Rows from block 5, named by matrix and row number. Each number is 128 + 32 x the weight over its row's rms, rounded and kept within 0 to 255. All counts start at 0. Numbers have three digits each.
# convs1: 3x3 conv (model.blocks.5.convs.1.weight, 192x192x3x3), inputs 88-98, a 3x3 kernel for each
convs1.24:157133150096120143105059111109189133094136080130136124144112131168163134150115124129156114159196109074148097154094138073074052168156129140184168136152147144156176116117122119152102136139128146103151149106159190123108120138114114065112103091154101088074109056084140102121109070118084090098114112112
convs1.25:150145119193158121166149103091129133106202123097148126119140151123069115161111158104158119130166119102188143152140147057037066112090119161124152085040079134109121184200145174168167152153080142090096185149093141108146146128113128062140160160126131084140114074133109119116154155150141115124127130120
convs1.26:099112119122135123136139116166135122157111125123087094177173157128156156118134139182200190168126187102096104116140112079072076065125104124089140111063097115077088083092134187093112180255190169121143146138113127167132139151194122129184126150178137115130129134084095063064133146143137099129157112116
convs1.27:128182124067097065073153114150124124100111134116110152138156160098159143143166163138137130132158185167111124120122141115136157118116149108128130119163144162167171191197110132207143188147144056088140158145177142144164082103075120139088088126080126103123094071113104092108109133106124089140131127138
convs1.28:099077110088111110088072062134127092177146117156115102124149148111117127096117106123089127089100088122085095073104077133121128128142119106155167118077081155123052122034096143104109125098149110118096120100096133161052146085106122000067164088137088066097124132129090138128131159132141126162122093082
convs1.29:074107078115103085109132103086077137082109135118128117107105113117111094145122103129102092161156159119091136154115161163190162103114102084106155147162164126078137156123109074136078126227133129090117135079093113077056117095139143121138207165163125111157137089141163090138135160175131129096134129149
convs1.30:106120105119098117099088094119170130100095141116128122182205128168141128152152135155142169147163172122103142160167117155158136127201151135130129205118158138166128155149109172136103144161125186152164209187158144232184159179170161099173172200157093097097093077127102129167116117095146128126144177147
convs1.31:059064112132030044061077078145093120110087066122121104158148118130079097176165148142147130129171155131104146120186181096174137095107146147175155070110129088104098122061123160128078064111093056096143087113137119098146092053118154132124141161193098105098151155156162171175113120090140145129118141148
convs1.32:102128122094079095115149098098122088085079103112131125123150139114158143119153140101150119130167118103163120144132099100070114142181133109118130091120088142101164143198186151132156128146136074150095127124162128130123146151114205183137210179150123116159130093149155137114156136143100128113114124133
convs1.33:118092089134096132123079123169131089124104111130109108135162145113169154142119125172142172179113109135173171093097119138142103155133119073103065149151128110115119133138180077134131095085089162144101184114145133119125112089130158100111114124132110120133153178181171158091097130119094088093101136136
convs1.34:112093131109111099103096111145139157142073117158115148102118134163148153135135114138129158130118119157139119118100123131092134101132160140138140093129086161189144135118142140165170137132209087031102078109119116105160113102098036069045117097106152163105138094046125106090145145127167177169158166161
convs1.35:103132133108158165099145168155139139140131077132148102126140156110061142125114116148101159187222207156112145082118151107126154128126104093145115089144116126143132047111080141154109151105102102092062090160117130145088127122104120162100126093160154134206108158124131159154158159128120104116130165113
convs1.36:123138115129088105100083106092082096094075061084112061123131126119114130103116118143225183138194135137166192133084142147220169111190162146110148119122114127153117099114131072124123128110144201117165218190188194255164171132131134087105124112130132076081180117108105116132148148103134113160135141133
convs1.37:149151126116102122156144147155138154116129113134067129113120130101133124090159107139131144133078154099114108098100138109099158099075147157183138130109126115135171173165161118174145194159125140167176139173230134112121185194198107114113124139087086087126138077138149086121147093138102105117136121099
convs1.38:132115132134095136149165147094145118121166179166130140112089104112113110141125116116068107159127119145113115122095111124143153172153150121113153180178210156175155113057107212219196175157144107081103093146150167151145029023087127090153122144127124145131084149118097111138099108138145159142108120111
convs1.39:179096156175099145143112127172108133148153138161156137114125198166120159138134081125171151104129136138132094147087133156137183111129112198101116176078140185091121174162172134114129146147123155166167189142158134107133170171125130097183127116122103115121097132120124128098119168176090103129119123115
convs1.40:126117129117109108150156102181063073110088129153132140134143142163115184150135156142151127115182135170193168175123154182101124133134168144163143154136145122137182105131127098112080068086119135082128081133123148190180116119122154153179127131100087121115052095115103067091132126120128126149140116161
convs1.41:159133128156135130171163143062108120123123138137140147132121111138119158143112121134144154158146135136115120157173168127138140102078087100104144113142154148145141109126072114130082087152105111100103111132161124185181041074106149110187160175164099087163153055140153107102138140159140108128117137125
convs1.42:172117075122114093159105130138133137143168139112144152135134135088180127136119132098119073120196150116120065137168199131162196126153137111065061071104083107076083140146147052203123114160179085126080098128120071097085131152147100115127139122138099100137085096079064107097120115119095116122117126136
convs1.43:113106149095077115141151142121072084145088131118129108134144158215136132113112083103123200116215167213182142107139198153146143114136124100136127130098142119093113158068079109057105067117076127121134157115131120110089145068140166026165148142134101101103101066153141179179123137153138123114143145124
convs1.44:125112126159116109132118144072070137088118156142141161141148161130121162145147137091077071096109085136118150108168148126136167102152127112162146147100156154120125144059088123101122124075111165121105224141097219123175148114181187100171149146151139159135096079079075087100150141160145111119130140127
convs1.45:145165150114150127147134107142135100110102146138139130151139132118119137128105111083058122144157100161138105123118156116138145129122126144147169105078136172103109093167187101149143130132126136090107122072085120081117099042109057024146102057203196133175119103164167131132101149159147155145158134128
convs1.46:135122143147137142142141118122180139091065109163123161132102105191143138140087133085148142148171128170201130184151111158164117140098114124102109162088104158124172103150101057118130065155178162120148137101170121106196111125091176096106106145138134150157158108122133143170168138141132147141145093157
convs1.47:085091134102104112107087136095148122149157112136150135134117146077082105066101129131139178112128147121153177075083112045079141121138159163115122145100072160117115084101112160164115136127156153109147142011100180104131122088123130112135106108131074144123084161130130116118128123115137144147164172143
convs1.48:101120133132132147081087134128129141112120124118121143136121155165106106134107133173109113118117116145123128106113105151094099159118137125170147117129163085115089146141087155121124110114106130149161159107167155123058161139152153093075108108094149153109152193101159143086128150159118114138134127175
convs1.49:115156121095226096124212101106126133061172089068123112133148138088126119095114142101117104106107082096097090086128093125122114142124119126103112100141085145101148146145126123201080120160126166049083159162104142091140123094162163184158198136202130162161132126124126128114115104090120106138131112141
convs1.50:138111104128081099142102147143127093111090113114125142146118109113067126100087115162099148133115107103110132150125103149090107135129145111157106100115094136131110106113142138100102115116103156074098166129139162092131104133090168194135153163147148149138130137164116139088123111145147142183155138134
convs1.51:122128114123108110090138119123100112114121105113139088145169154155146152140144125119075099127084106073110092197172159146110093160123127128152145123116098140126132168191173112086150097081115167129076059048095117117108092146122114090106081072060146141093137105140109085124162157119112129106154121132
convs1.52:148175149162192166142186159150159160159168133161137139164086086136105081138163123108090088178095071140108123126075156085078101127126142152112155130124107109105114122161176077143119164145147157124134198147218100196115123104109129138120125191159125152173127102144167167142107136149108096146125117128
convs1.53:129133132112113089171112153171114112151123122138119153123103169109125129125104125117170146146133141171168159152072082130159000096061064145141127066148101071108138157122134099110130180092125128179128145205105147200180123125132068122084168073118146103156131077142112091129103111135131172149106136156
convs1.54:196224198160184159211184176147140210179167218120105131153138151104101095130111090119140083132147118063078072094110107117135124111131131160127126097154123122128135082089140152134166116077117143134154104132117127130170141191119184118126106089113144146167158151207122125169137132126158184135124144100
convs1.55:127149126068106087112110125156145135143132127140099129127159144103133130126112115136087122106084089147133123096159109091049151133144125099138094056054131153102142130169105140154159171104126131124096113098102166133123181172146189155151167139173162183209183219211132143156150156122180191164167125119
convs1.56:127085128157118126093086099097118118126146139125137143145136106103131123133116146097153209134164190180178139139082115121147110154145163106095091149095177099121139179148147112132057161200105130148123178208113170157104191255178153140053121130100113121149129104156152150159115107098131127105136138122
convs1.57:098060092107074102127120124118121115130148102131127128119116127104099117102139090154088099116136121132143132101139105189129201161134134116106086135180167123105073133126114169159177128137141134092068128092094114138082073140134110200095129136133110144116110134163107136122114144160118139145129123185
convs1.58:121157180140161129165167176100136162125164120098133112134138108120171103131129098101118103062112074077105085147099090103143100097103048172163154137195138125137101185187140160148164183144185192115172152155174140144109137105111138171128142119238100138143125119125102155127121141154125148132120121138
convs1.59:123140117122190109132193158148137113116079083137121126124157122146133105124124116171098134163104129152093100131149072084153040077131092077147146111160134111099102169161117064092091126101123099127076115205126124104096179134149201121174184065205149081138163076110191133122141109146136113134156164144
convs1.60:110123081119135076099133045104147129151153121110115078092125150121102150138140105155149118132158113144171160116150105117122069110175082161105101156133157145157154117153164085129146071130144175071129172051127124165146134093147150120145140129157110196166053176132109149136104109125130110101133129124
convs1.61:109135101089131088126165128154146132130123115154124161148140137073102165141112096130107144130107112143089078203147173168077166136160160137131176111064169161126116120137156172170136117144162144150140123071099148195146128148096088154063089135141126072161132161105142125154141136125132169122131125097
convs1.62:106124154125124118141116121159155147097130134170155159092057106171143139126134106153140111109098092101097112143172164105096091170201185113146138079130136143143152124099136098115058089134133106139082097085041108138118147200128087153084127148136146148135110100130122146094126138119132138130121113110
convs1.63:100088128129134130114147112088171105136124125091124124124115088140091108147097118140156122114137111138108081089084161094070093088071133153154111165168115155132129134103116100151116107097119074142193149213156141121072135120162133180148140125149118207154131177153090149140117109087132133104129182122
convs1.64:057056099090102115110109148134131168142204168125153161149114145135143147099110098067129151087128149148160174082057048101128078097092090130114100124077099067070083178185096207126136159143107096123099121138118110095114204209130156098103133201158084126103138132122143165162153124143130136124117113130
convs1.65:146154198166160151145138154113176106083128139104086043125157159102146175130119150159099121142207139140145134107149154051131107128127145094080118140156153128146115118161121151112063152118083107137157116154143141191110110093195139150178172131184099168118062168110129189168140151121154131124123099125
convs1.66:147126150162131145119125141171160151134163137135144166101095124115131096137165120137128106092101098085103134117090112141136134095101122140133122118098124107129131133079088120122106106113138115158130164153072154078133127141104118148170169195158143145098136152122157131131156144161138148168110131135
convs1.67:157165129139160140144187102102113091123164130094117145095120076151091114117149151130084118125177154045127161120142179076127090088076091082116088109154151105073085108111116122197119114124117129115180096194129156094147116144168059077156119166124119101117123135170170149147157127147130096123108128131
convs1.68:072065092089118131099121164117090115132118133145182189100104100127147112142102091122148190082131109115163147099075121114136134097085130096077104051092121098160150155133111063176121080074068073116132101121151123090093138086117106134143122102082093116104141122095145126116123142122124141120135138119
convs1.69:125101114086165128139104097176176138162138122113106138149135121137151158130099130127137134112179141141111114088101132182163165141146122090148115115175110098072103145166136129126123175141136120095122123230116094076089116132147112095059126115168110157156125141120185166167140128104124117121120146120
convs1.70:147131085139192116128177129128089128141103076130084164135120107150147143102152131174194121152199117121124093163150150183219131129146150131158150129088089135119171149151165207245180168153147134130135125207111131109117124124129119184138123124148118141107137161105148155115129102120126138100102099135
convs1.71:129138122098137117134112141148117115159139111139073127164163151135179129155162141143143137076112157123116161139116152185092143143104098139146149082154107139100108143094156207131205086137180105096102138083127145167108114163141137072158086110165115115121103092129133113158140127140113149127106152124
convs1.72:113100089163107140104105065126142140120091121122150063145131122166152152164137141131106148120071096159140104105077097161135112102068083129128174144176235118104144067097071104104100130099110101148110098172117153105121125157175186142114176145165138123112139183118096141126138110152142139170128156157
convs1.73:096068112104101070128118162140104119153140112160165149088123103123143100153118103098111130139089106124112137136127123118122086132160138155195186100112113153148120118085115122064119124158144151139151144146145159134147098087070104102094175136132143127150176143131160157134151166170112166152141113115
convs1.74:137096100141093095151125124141134104150084088148110112121093097132095108093113133176131120180104128126120123137116140110130155140100113122128079154053013118076058118125133064116161119096145145175110108050094122126106113131078088075078114098084116122115097133108109137092129124119118121143119127128
convs1.75:135100114082083067111101095108122103168128145142115175146109111168156127137176161104141161148149152149124153204172192143217185078113123178137191083106109093146135078073136090104140096094127162147166145143111106078109149130137160081139163113186135124086169120099128097148114111100125101114132116132
convs1.76:129141121056060061100083113142166147115099138114133126157162161166180173124143125101150136121095083189157116211188181156171143146149159144166171129124164141123137097092088104114091093059102177220171156200235185234205075114080089124169092109118099087080142116155109108103164161141119130121137141124
convs1.77:146138131102053098115016125191139168161109151174133150106112121106123149139121116103135102063113077097083058062079122047031065106110087090109077106157077106158045111070147116047094089087163149132112099223119060155165095084129138140116092151124134138137154143138134162133127103114103122137126099164
convs1.78:153158134085136107095121083159137124105132046113108091170115153155145130120100101137158141088100128075168105152148165119098135138142133094082098113136087125105094136112092144062127181060132124144092106096091106093125061026067054097123082110134107114083100079114069048114153194156168200180097114112
convs1.79:165146109169123148128097091125173125110160118137092106130144151146152153126104158132152094108117100112110108114097117109075117112090169110155135070142105128119099099133139060067122150125148080144105068123090125170131125199111109095101114191089188236185197148150164157205159147150179097158136119111
convs1.80:142126118129113109100119128111130127123071104132099122152143134099108124160122136073084092128060113091114083125094119159111102093173168099159159125083061150099097116140152135117141147136181059154108208170073166195139132130112135073094130140109169184187151142176161148163138142167136153157122110125
convs1.81:152151114157105141164119155119114142095100142115146095127123148142132102130066114131087110095097141125113104169193179146147134198123135104101121108091114141121178098149201089050135126097128115126178128137164111138155169188201102101239148131170141109169107143148115124151128118147101098131125114132
convs1.82:122190202118151173117140160174164190140120152135133121089078085130090111152150130107122130076060102169160094176168121148072089168097112132161123176204133133139103120168126163155137148094151171168145150115115168144096146193110159205159111072076162169158153168158128103100141168122146166137153130137
convs1.83:159167179118162184125143166104102133137168179123138154117091114110105128153136121198199162158114125107103130098063127091070130117124150162109146157136151148180173193171165130096117154145167127161135108101127106124157125127177163114171161116154098102127096142104125143100144146131127189139150153150
convs1.84:128135131140140155177136151123106106130084117135052129157117141106135106125131118173194150174098128186165149128133177116126152182143163136119125145088150191125156146107107140108133128097122154065126118080178159125117116069065145133109124150110076131107121130123073133102162121125099125139130131120
convs1.85:086106113090103141110148155130107169123084168128134122130075130167099123138109137214158155193142126144194149185154181206235159214137226101110148168170180192142169090145072091102074120116159113132120202255171156186181096164086101093059132078154146110135126105104097103119101120108115141169117128128
convs1.86:114130105091130127104158139139125140113116121142155116153133157152168148151129130158146142096115126086089120193231133151162152114144169178144101101034139095153176066133168096117108077104103181249093118194158159227175110132152128121118109077083141109160170107179153116129125096132108102092062126112
convs1.87:192179130160151141167167133083074104122083122102062111122139155135085151092131148134133119167127148155189130154140098091133104101135104176165129092059138114100125143127146047063070120088088147143126119092182141131100105177067105045106086053074112142106128098137135071139130110081107121089072101102
convs1.88:093105148078090070147137114095088091123045111146086124105082145130132119131161144138161114144182124095132167154157100164208085177148136159118127139121115146102164186146120113091101138102156147091118186148086168053130169107131077059082149084123137145086139187071153203095131111152152155170106108109
convs1.89:094113128121099090106105117165066121127106111129086087134137149152173146135122140118092103155150121105176122140074097144088136105115142143136121142092100104112124138128090131162084104126127201139180170118148138186147118161130132183112138164102076138078110131082107128086133124129163167139143089139
convs1.90:137122130086062112074096113068146132099137136082128079153113089111105159137117133162128169111100152070114110131121151210194221146170127077108077098137113130088087125142108143082144138156137147104143158196080073081108115103056130124085116129119092076099138090087156085116114136125141163141119113132
convs1.91:112076074124072080126103114119107123150151155149104114161113122139070087169134125100098096121102095188141184135148165125119113147162140134131151127150130100149160086104131075080115155111109112137099097084147173202168081038133072063097112116128124089125113086115125120146121109113121100110152143128
convs1.92:176156193116100154124139138174166140099143086123118149175140149097100084152103109104146124113134119149179138158188162139159122138165103206212154121152074143188165116065129139066152073103133180148092189193160122137120110167126075114081082104134094158120097134118135137108133131136141157135089080107
convs1.93:138121140148107144109112133139112124149151142116148128132134102072114120079147074152126115117038074143108130063076079093094081075101098112143092084103089091116123138099144105067093117146080150144156146150166102153111161131147161126183072141134163141217163198226128117158146112149134186159109130151
convs1.94:164123178170137145169140114166181153100136075124100104180164141156156099111109121107138095110146116132171148116103129077040075076054105147149138140161093167158113144141141101060109125096123153057094101050103156139121103130135109134105088129091139140127098158133192201173136135112131157131166173146
convs1.95:164148106124141108106105118125156104134107079140104117166168157130130149155130150129115088112112135115153157173224198103111118121158149162187142116170124146113121145072123075058057125117092158134123064103085068111090153080042116113124118103103134123055127116105168147132132126132138119092164148161
convs1.96:135154106130126092124154125121122104113122127174165141125116127137106115143100099153144123157205139109164117116116037132094065137133110106107142093156149160189202107114106082082105107130063107087129091147139068097147113177174058122162071121148120158131098120089116103093091108096093098125105087137
convs1.97:136139099128125119162138145154125129123095133176170165100102092112132105123142125128095088176185171158147143180153200182191197145146148119089115125094135135111113122134144096171119058108102111050078095108130113088183111115122137160154049057120115154160110139132122149134142134138118117092156136132
convs1.98:080058068122109108136181161076115089130127148078102129100152119108120110108092154110116110139157103105066089117145101134102129125104133102096130130093094097071131124113110205177141177131154124067115148110085143115124145169196176160147158082102130097144104089107087074120117132137108182149131148145
convs1.99:157172154127149114091151112101117121104093156125099122130104128107093118150155111175200157135153165160116151189181170133122123116142130070093095126155125134126116116080083097034067109096182108129120144148141128183164126107089113077064116084127149206182188180193151218142142140113134107119112139148
convs1.100:142106104149158130145153125162144154155190150141184187128142144153145154130103116159210149141147102160149088113121132128156168128133124163151139183204134172182122101116086106127129136211133131142168122165210137133140106141106107157138142140112119082079127105088093139109118127142147158110140143120
convs1.101:103044087121093111130087129118111107145243149105140115121149109085097155065076078198146152176191126156131117081047097066070121098089158159137143134119111132129148100124089126179155140151133130132187149103158167149159160183130145107126090110103118125119109147161116168138124103136114135164111115146
convs1.102:118151120103129127089111106116114111107145094152111115117125135138139146110136130035078085059138094063098083095131134155127156160126113146131150125164130158150128138177116131164103133126096137165182154174219159158134109131125140205119124138134104112133132165161098142174124109086128119102116108120
convs1.103:118141110096127094107147116144158146097108152068040103107101107096128075142133093121148094136153152181186171187156171129111118108067077108131100121125055106100057115130125172184179091121109148145089150160073148165097133125053193185123174193081126103119096143169145176142138159159099109131110107101
convs1.104:137165113108171134120112099095124134110142138123096145110113125080083091100082101110113117083103098072070062112106106126126105099095071092093097110145111071090090138175155154149122158111128154130132138157099130101119049074111122120154135157158124095100093153120135148124137107133100131118113122110
convs1.105:123118105129106086134138157145151111141168107165112134182132141160130124134144117163136170142129158126162152108070149167116162115125141115109126135135115111165132140154104154139112154166075113109187157059195191165191145203160129166069071115045128165146126173180119130108131096142152126100138120135
convs1.106:111127144181131116123085131153155185117093065100084077194203181202202209160183147097101131134130134042104130159143150116108094188131109131157160185108170149162183118097084071082089054079081130061126152127110152070140170117135181159154071114135176103134161153147143162130118138147118137097088114124
convs1.107:092114059103133125103137135027160113086155167099127144152148167140095096131172122139182123154142126120139114150193119157131147105120085086130106098109131134146150164090133144057135123074113106134089173179161180136177138117148063099136075146154093114117126086134089153149125175143123105132106134118
convs1.108:168173120085088130117106107148181138113148162148105142118129129153124125129143138116142131128159118147113082171162147146091094083131141113175129093129119150128111160117109208147124172138103086120117155085023133149083150092140093131177100152148079109145065129134078153130113121130096137133155142159
convs1.109:127115133110083107140128138121150142105096087119144114104128130115091132139125124119138118119119148134145113088097070144078041103105117098101107154166115156149139094116106126107142101132129110131112113101143121144131108159107109141141107099117093076102103074099089051060150155160189139137119178158
convs1.110:110111116135106133126127125138145092145161133142142120149129121118088113135112120102144108134140124167199162150115089098124097127158133073109094074078133090116154139153137119107118128086113072128140102128188138175201179164170151166151076082133090088120120093077127124075124146172148149167144142124
convs1.111:106095083087089103119111126115079150152115134141111157143112110167156129160140179143146106156115210134112149140151158169116162153113127126112114169143106095111126098120120142073114150071101128090120135082125096091099175199123122196143106137188102108122080066126095130122141140155145176154113116121
convs1.112:133133089109115117148127131148126105161144116152160102131126183121104090143112107100136082121169116151199072120078064122102102094132123108113131091117108115088118109100113124127134135115193186148146126131149152110184097112108119136080098144127159105084169101073124136158126135124119093120124108130
convs1.113:124111113118104118156156180127151143137183120118115152121153116115101074094140093121105120152146189130138156096159116098106111093075092138107126105134122107163162153161128104079181123136177110141137068161132115130111190194139083091115131146156108047112106166082115165100133100141072124142113093127
convs1.114:139153145148173123132142156121117105108120174094129125128137144150139152123164155095086085141093151083095152165070154094088116170176180154097173121130148177194193162187124163143200139161134150062066160103113209222188190163145180139113152178114158110141183137131144119137145120154141090116156135113
convs1.115:101090138124118106118105073082104077074191132071122130180144135169121114128117080125135112120167129082157119143178164128136154120077139140164161143191113102129132172109165094129124093121121102185177113139187131134127102096086139160103132160135117131094149139125141160130154120123087092126079093144
convs1.116:128120111119091126170132157108095100105057072147133149146151137141160147154161116168153076161117074171113099166158151144098145139152183110126115085120090127142128171090185100035134135066150072086083098080070146127059197143155093164160103131153106132155094096105048100091136113108130123102098105117
convs1.117:102162106084107100131162122097065102098103142131096116136140130121138158130121126096144108098139141093098116120103137127135129101126121122087094145074102095055065123175106115101081089147120133158161116145139083169141144160152153186192127196183182160171142188204147152129097099120113131109139122083
convs1.118:120097134082092089122127109115097121116074096130102113142142131160129136113133136134132135175151145136140076147101111138125063152122145101081108094087085058078110180159086106041139199158201099073090083039108072068095153185187144176179180205177175161170213194132153172143098126125120149115129136128
convs1.119:169147153141119221157147155140191119142178152103114121103164151088111119128139124081119123161193149138109093158142120123070090128067066081101077147158110130112127113170132149161187070114077167161132125147095102079078108125133124127141091152200082052097106058079116106173152134087129117131118072112
convs1.120:134139143137154163084098108125090142089100110090108123112147150118107144116123120081066099124076108105105098096141108094096102109088077083084123137137081132077091144158131153123127159153158105077075129088051080000031147145128157189168179143210143136137108086152189144155136152149175127134151115107
convs1.121:125145116097152106132125126100063086084049086104107080107096132106079133135129120140089116147155145141126145119138114110148122134172118127140120076142094122141145161137125165160130155141116145127140081176130111058120105097082097173105160131123126156178117075200113086149154145148154127126134135107
convs1.122:137120112142140109143112144142109102102125151145125125085062117088100102102107094125083089152163128108131118082120172108084111133127114073086103114126127164160117112068106163095111117097133080119082108024134111127136083125189086126111107146091104122138155094139081089101163149151161124157154135147
convs1.123:142145141138143143086141138167138129123153160143151184133101110123098096126097108139137143092112153128122112148132130152090128120115102091138093139136138121127106104123142153124136178109194072043157143134152097044144114093150154157170171170122091118154117155097115159091137128135123124148139118108
convs1.124:139160136172180150190153141153164127188201136176157147115131106085115144130151126094137095112122084181135150123114127119030158105103104164150129183162158157133151074116138093149107100188135090122106061082195109142115103073151074166077090147111137143126134118111129143149135112091109142127118122111
convs1.125:093157130105102108092136112131136132107114118111152136093145114129166137063112116184176202174189176139121148147168173135168135038107086108145069079171087100166112109106102136163174135090128089132047089090100109172108121164112133196129067125074095109088132093120092107074128147130126117088137158108
convs1.126:154143140119124125157133137096126137076102116094093095137141152143153167136126114111183132133255130151197109074106088094084123085098121068100099098150188103132133139096115086074107075037065139055112092139067142083159155130194169098148175104158110108113113078083117090125121120140122118117113109111
convs1.127:090079070119110124094070114154148154129134145127103122100156145108141151138126133156119120156173104112134119166163160166033157138125154154136094137068124110151159117159140106143095085140074101142095115102099082186151126135145134255116112135096146109141137145102139116128131125144144148142127138116
convs1.128:094106098140138184119114098098095124119134110120148149111152103108061085169138140086091155168188188138134130137164145174177129179158085160171135157107127090149161113156145153136164122131092148186139167176156075134146122206078162173139153153117126154127107123136144108162107177152125129137138151146
convs1.129:095096121118129142167205151193125138137104120138149101116099128120084171135109130178093141147116084139136112134153163121161133097165160126147124096083110083124127123140124119121139170138149074078094096098074104125118159187133162160111228168134115156123108132144176135171141136131116113153154174140
convs1.130:113118117102096121096097112127158123144089124122122114096150144096111118122108140182118097128125140151170100152180111130128168166158204086120121105111182115154166138197105097153108180129104187098117075143153124120137146141153059109090145103058119101171179128092130101123145129119144154122121155131
convs1.131:120123117093102124074107106161119140176127147142144127131107120162186179116137080114142141079139144093110148068073089057069161127074158092126146123120101104095064141170156139108131143186130146080134032095098087088105180148111135131107155096126071073121118122105100185140116114092145126145125136128
convs1.132:136099105136127130130105135120152096119072114146139149099136165168073130136109150084187071081112062094139095141162167147137174116114117137141180141064153138075112122106125147070165137090172153152171155105151165173089078157170124134109130148126103158144079190083142202127135127118105138132103134112
convs1.133:115141152133146127115170128170121108182167116149121100144168193094093106134116107104198143121132145148165140144135146155159150140193169148142133133113105104135135158125143164144113087177156119157162092100085098127073158144135087075101100134099131084113134123131107143129173113123158146123171166162
convs1.134:128154145158190120128125141166142091129167082164147138145128099161122159105155113141129149158119132161116121111088103109095116144136166166135121081143105149182148103112116101166130121123167140090101073146086161130143137225188168161164152154184117172138131115117122123107116120105113116117142138144
convs1.135:113080114134112112124133098114097157127115129124093122124081131124120148115120133144158152149143131172161128104115127088002057116079078117080130094122102102106132135101126114080075147124152134191205060067104188180110104156141125169113162134110100099091080117114100068099148125128104135126114110100
convs1.136:111112129106096106131143152149105128201114105158130151120136139141133148116152147116079136155134171176117148158144086135136097101098144145166151156150144121137172090055093094065083098099126155146149169113117154115156107069091088095104094081135090096114096081112085109115131113132136116135143130097
convs1.137:121128086078077098097091134112168129082148134133177164127102102177122109133117109150124081169163066165156120117143138138069040168110095059081065121116123162149181143119095137141053152136086101141121175120132198172169194151145124194082131167101142135100091126086115100129161112111096141132133100140
convs1.138:121110100116091100108115089131099130103089104157141111087084103138117144107066130103113114064126126109138096131061098109065105122129127134102097078125140099124127181105078161143081136188121070017030015050034076067028199219176152165123167143109159198136147183108152130112125115147130126137128137133
convs1.139:092080069119089098128112131125076113067076119086078094153147086148142104151126106124123124121154141127169098094049087092028084090099124159156158088112136055087110126151110124135100135176145161056103081013150059049093134177199135120144150143128120155133101104111120132127099112148139163119111125088
convs1.140:085127123110084114109091099116096123097163099104170121094111129100083154073116113123149193137116134118152121153142072135133130082147135125154144114139112096132088100093171164145173154102164083191039142104083101126096157083151136139120158089121156131109095116122155125114150124141141148172126172120
convs1.141:104109101119142124128165111124117123095102097132129102114161135107138134131163138128126093098139137128135144102123105146152139098148132119119090146167056128133086124081132064060073125086098128140121153066153193083169180153170133193141131102108145140128085112132127124119140123156114109111134112129
convs1.142:150204148109127143106171093142149116140122136153141101085130090102125121148133136151143135095119094139111142103108126089142131070112083124104137118097113137164195128117155126143156138106085108119107114121110107093101142081116131096162128085115149180228139186167091111118103116097127093102089088089
convs1.143:131186126131202101111177120098150101128166151127118099101109098131104104107121120106146117131161160111179147060081050104128070089120087127124129130125150085087102106161152142136150169129145056097126082072098115094112121119129118135126125113154136102096116071103127123133130107114149124113135126123
convs1.144:119098125170141152149101130124119103165108114174124143138165114128171150127143145104091104154121117111104140140123104100142115145184176153091152161101102186171171112137129134199127214151129138052042190189093177200133082114108101066086059072125170131120168179123107080079127091124112162139094120133
convs1.145:100127131071116120121130152123090084102117099181165142146202177154195152139196155111141119130153151153127130098139112095161088107121138136129130169132114155145146154153175138186133139100167147161147183227136135145106143169170151147155178123184104107124163125183155155127133156108137120091120130112
convs1.146:095104131106146149142150159101068125163129137131103094128140134200097117180119132171119148183093124147095142162158125127210107105069131137108157113119107106137129097089158162127139102116165133181170091136090117118145123181127083141071081175129137097113118168148124098177140116086119120124111119126
convs1.147:153145113087129075143147081167123146158184177158195154120104092142123153147110138146124128130142153114090146112174142124171131042074088213192188152128142197167170105073124128087065084145145170176152059095066088007070084076120118079095112112086130157125159181146162158131154136126108166154093122111
convs1.148:105122121137132114141132138096117115105106092127111086149131117138154155145188157131141106097074126074116126132135156118124158141160153125147130074119099099134134074104200082098156077129153146107123078086110114098058106129140113059066128049114116066105112096089162113083106100110089061082072086109
convs1.149:109103072102148125091144132113102180147162175097130163097095073138121118127138129140121128183167185147147135114137114114165180117085106132130144184099066140097090103105063135142140110129150194102040202145113155080123120066044129134060141112082154153150183152092166137102150144139157148129166146106
convs1.150:133103100128130117130116106131094130155165130183123131031059073094063078118122114129130123086130106082130143120046128102037089089064136104059069123087047122097050159142132181223167132217140112025143181124197119114174076138127071107062085137093160164143144095062104102102145154125117141143121148149
convs1.151:117180130146124133138120136117140119132119127141175137155146196140133152142151159101107132121094145099116147116119131115148123160135153124144191094069107142081131085131071199156068153126170074073097048085082101081075153145133149184083165132102154104158140092179133122104094101124120092115120170140
convs1.152:127071102092159140129128133118097074144072127173111144088146136128080107122156109152162152115121096180198118165140191148122150168084134163148196140107150176138171143103159112094152121087122167124157130148111104136132080109081110106099174131122104145112150111184163140102116130163130177179152154175
convs1.153:146161131122148183112177152111121134122132126145125109130123129154193133101122084103110094141130152120127114046140108094192135129149121042083112062077075115085073160144155165184179098167123058112131094187173131072117167201171165178178175192179147108127148149090130125112137124115142087096118129111
convs1.154:144123111145154155133117135111123104096178134155121139102141107116155108161150123147135118096142132105066106118152121138153149113134169064138117143171134121075122120094106113142132118097120141179176159205175127088140125096106097098106105140111106107093113129066125125099093086073130154104169162131
convs1.155:120145112152160123092175115130071104123206116121147104131188127147146129135157080108118118152105115146106148101119096082114160119171140118093108097123093142166134115029058120139109123048171103045136063169164168145069116149105132068117122020127162133167115106135162115139123126120132125122110122151
convs1.156:149212199116169111115124156107101105165087131074080147050101062079120100070120088131134140108115134080116084084115128112135121120189117089129131111124107083061087124142141091115113140122113115107067107105098122114164158185160135219134135081146136158077138168177137155094143113140112124117105097107
convs1.157:114102099132156098141128123116096086144107114149075170146122158161143116111115098079146138097057133132176135168162148072097116106093125127121120158167120109151179145166175138084156177099104153117085124094097098130173080123122162115126096103064144139101178137095119132151154156157140122117133117101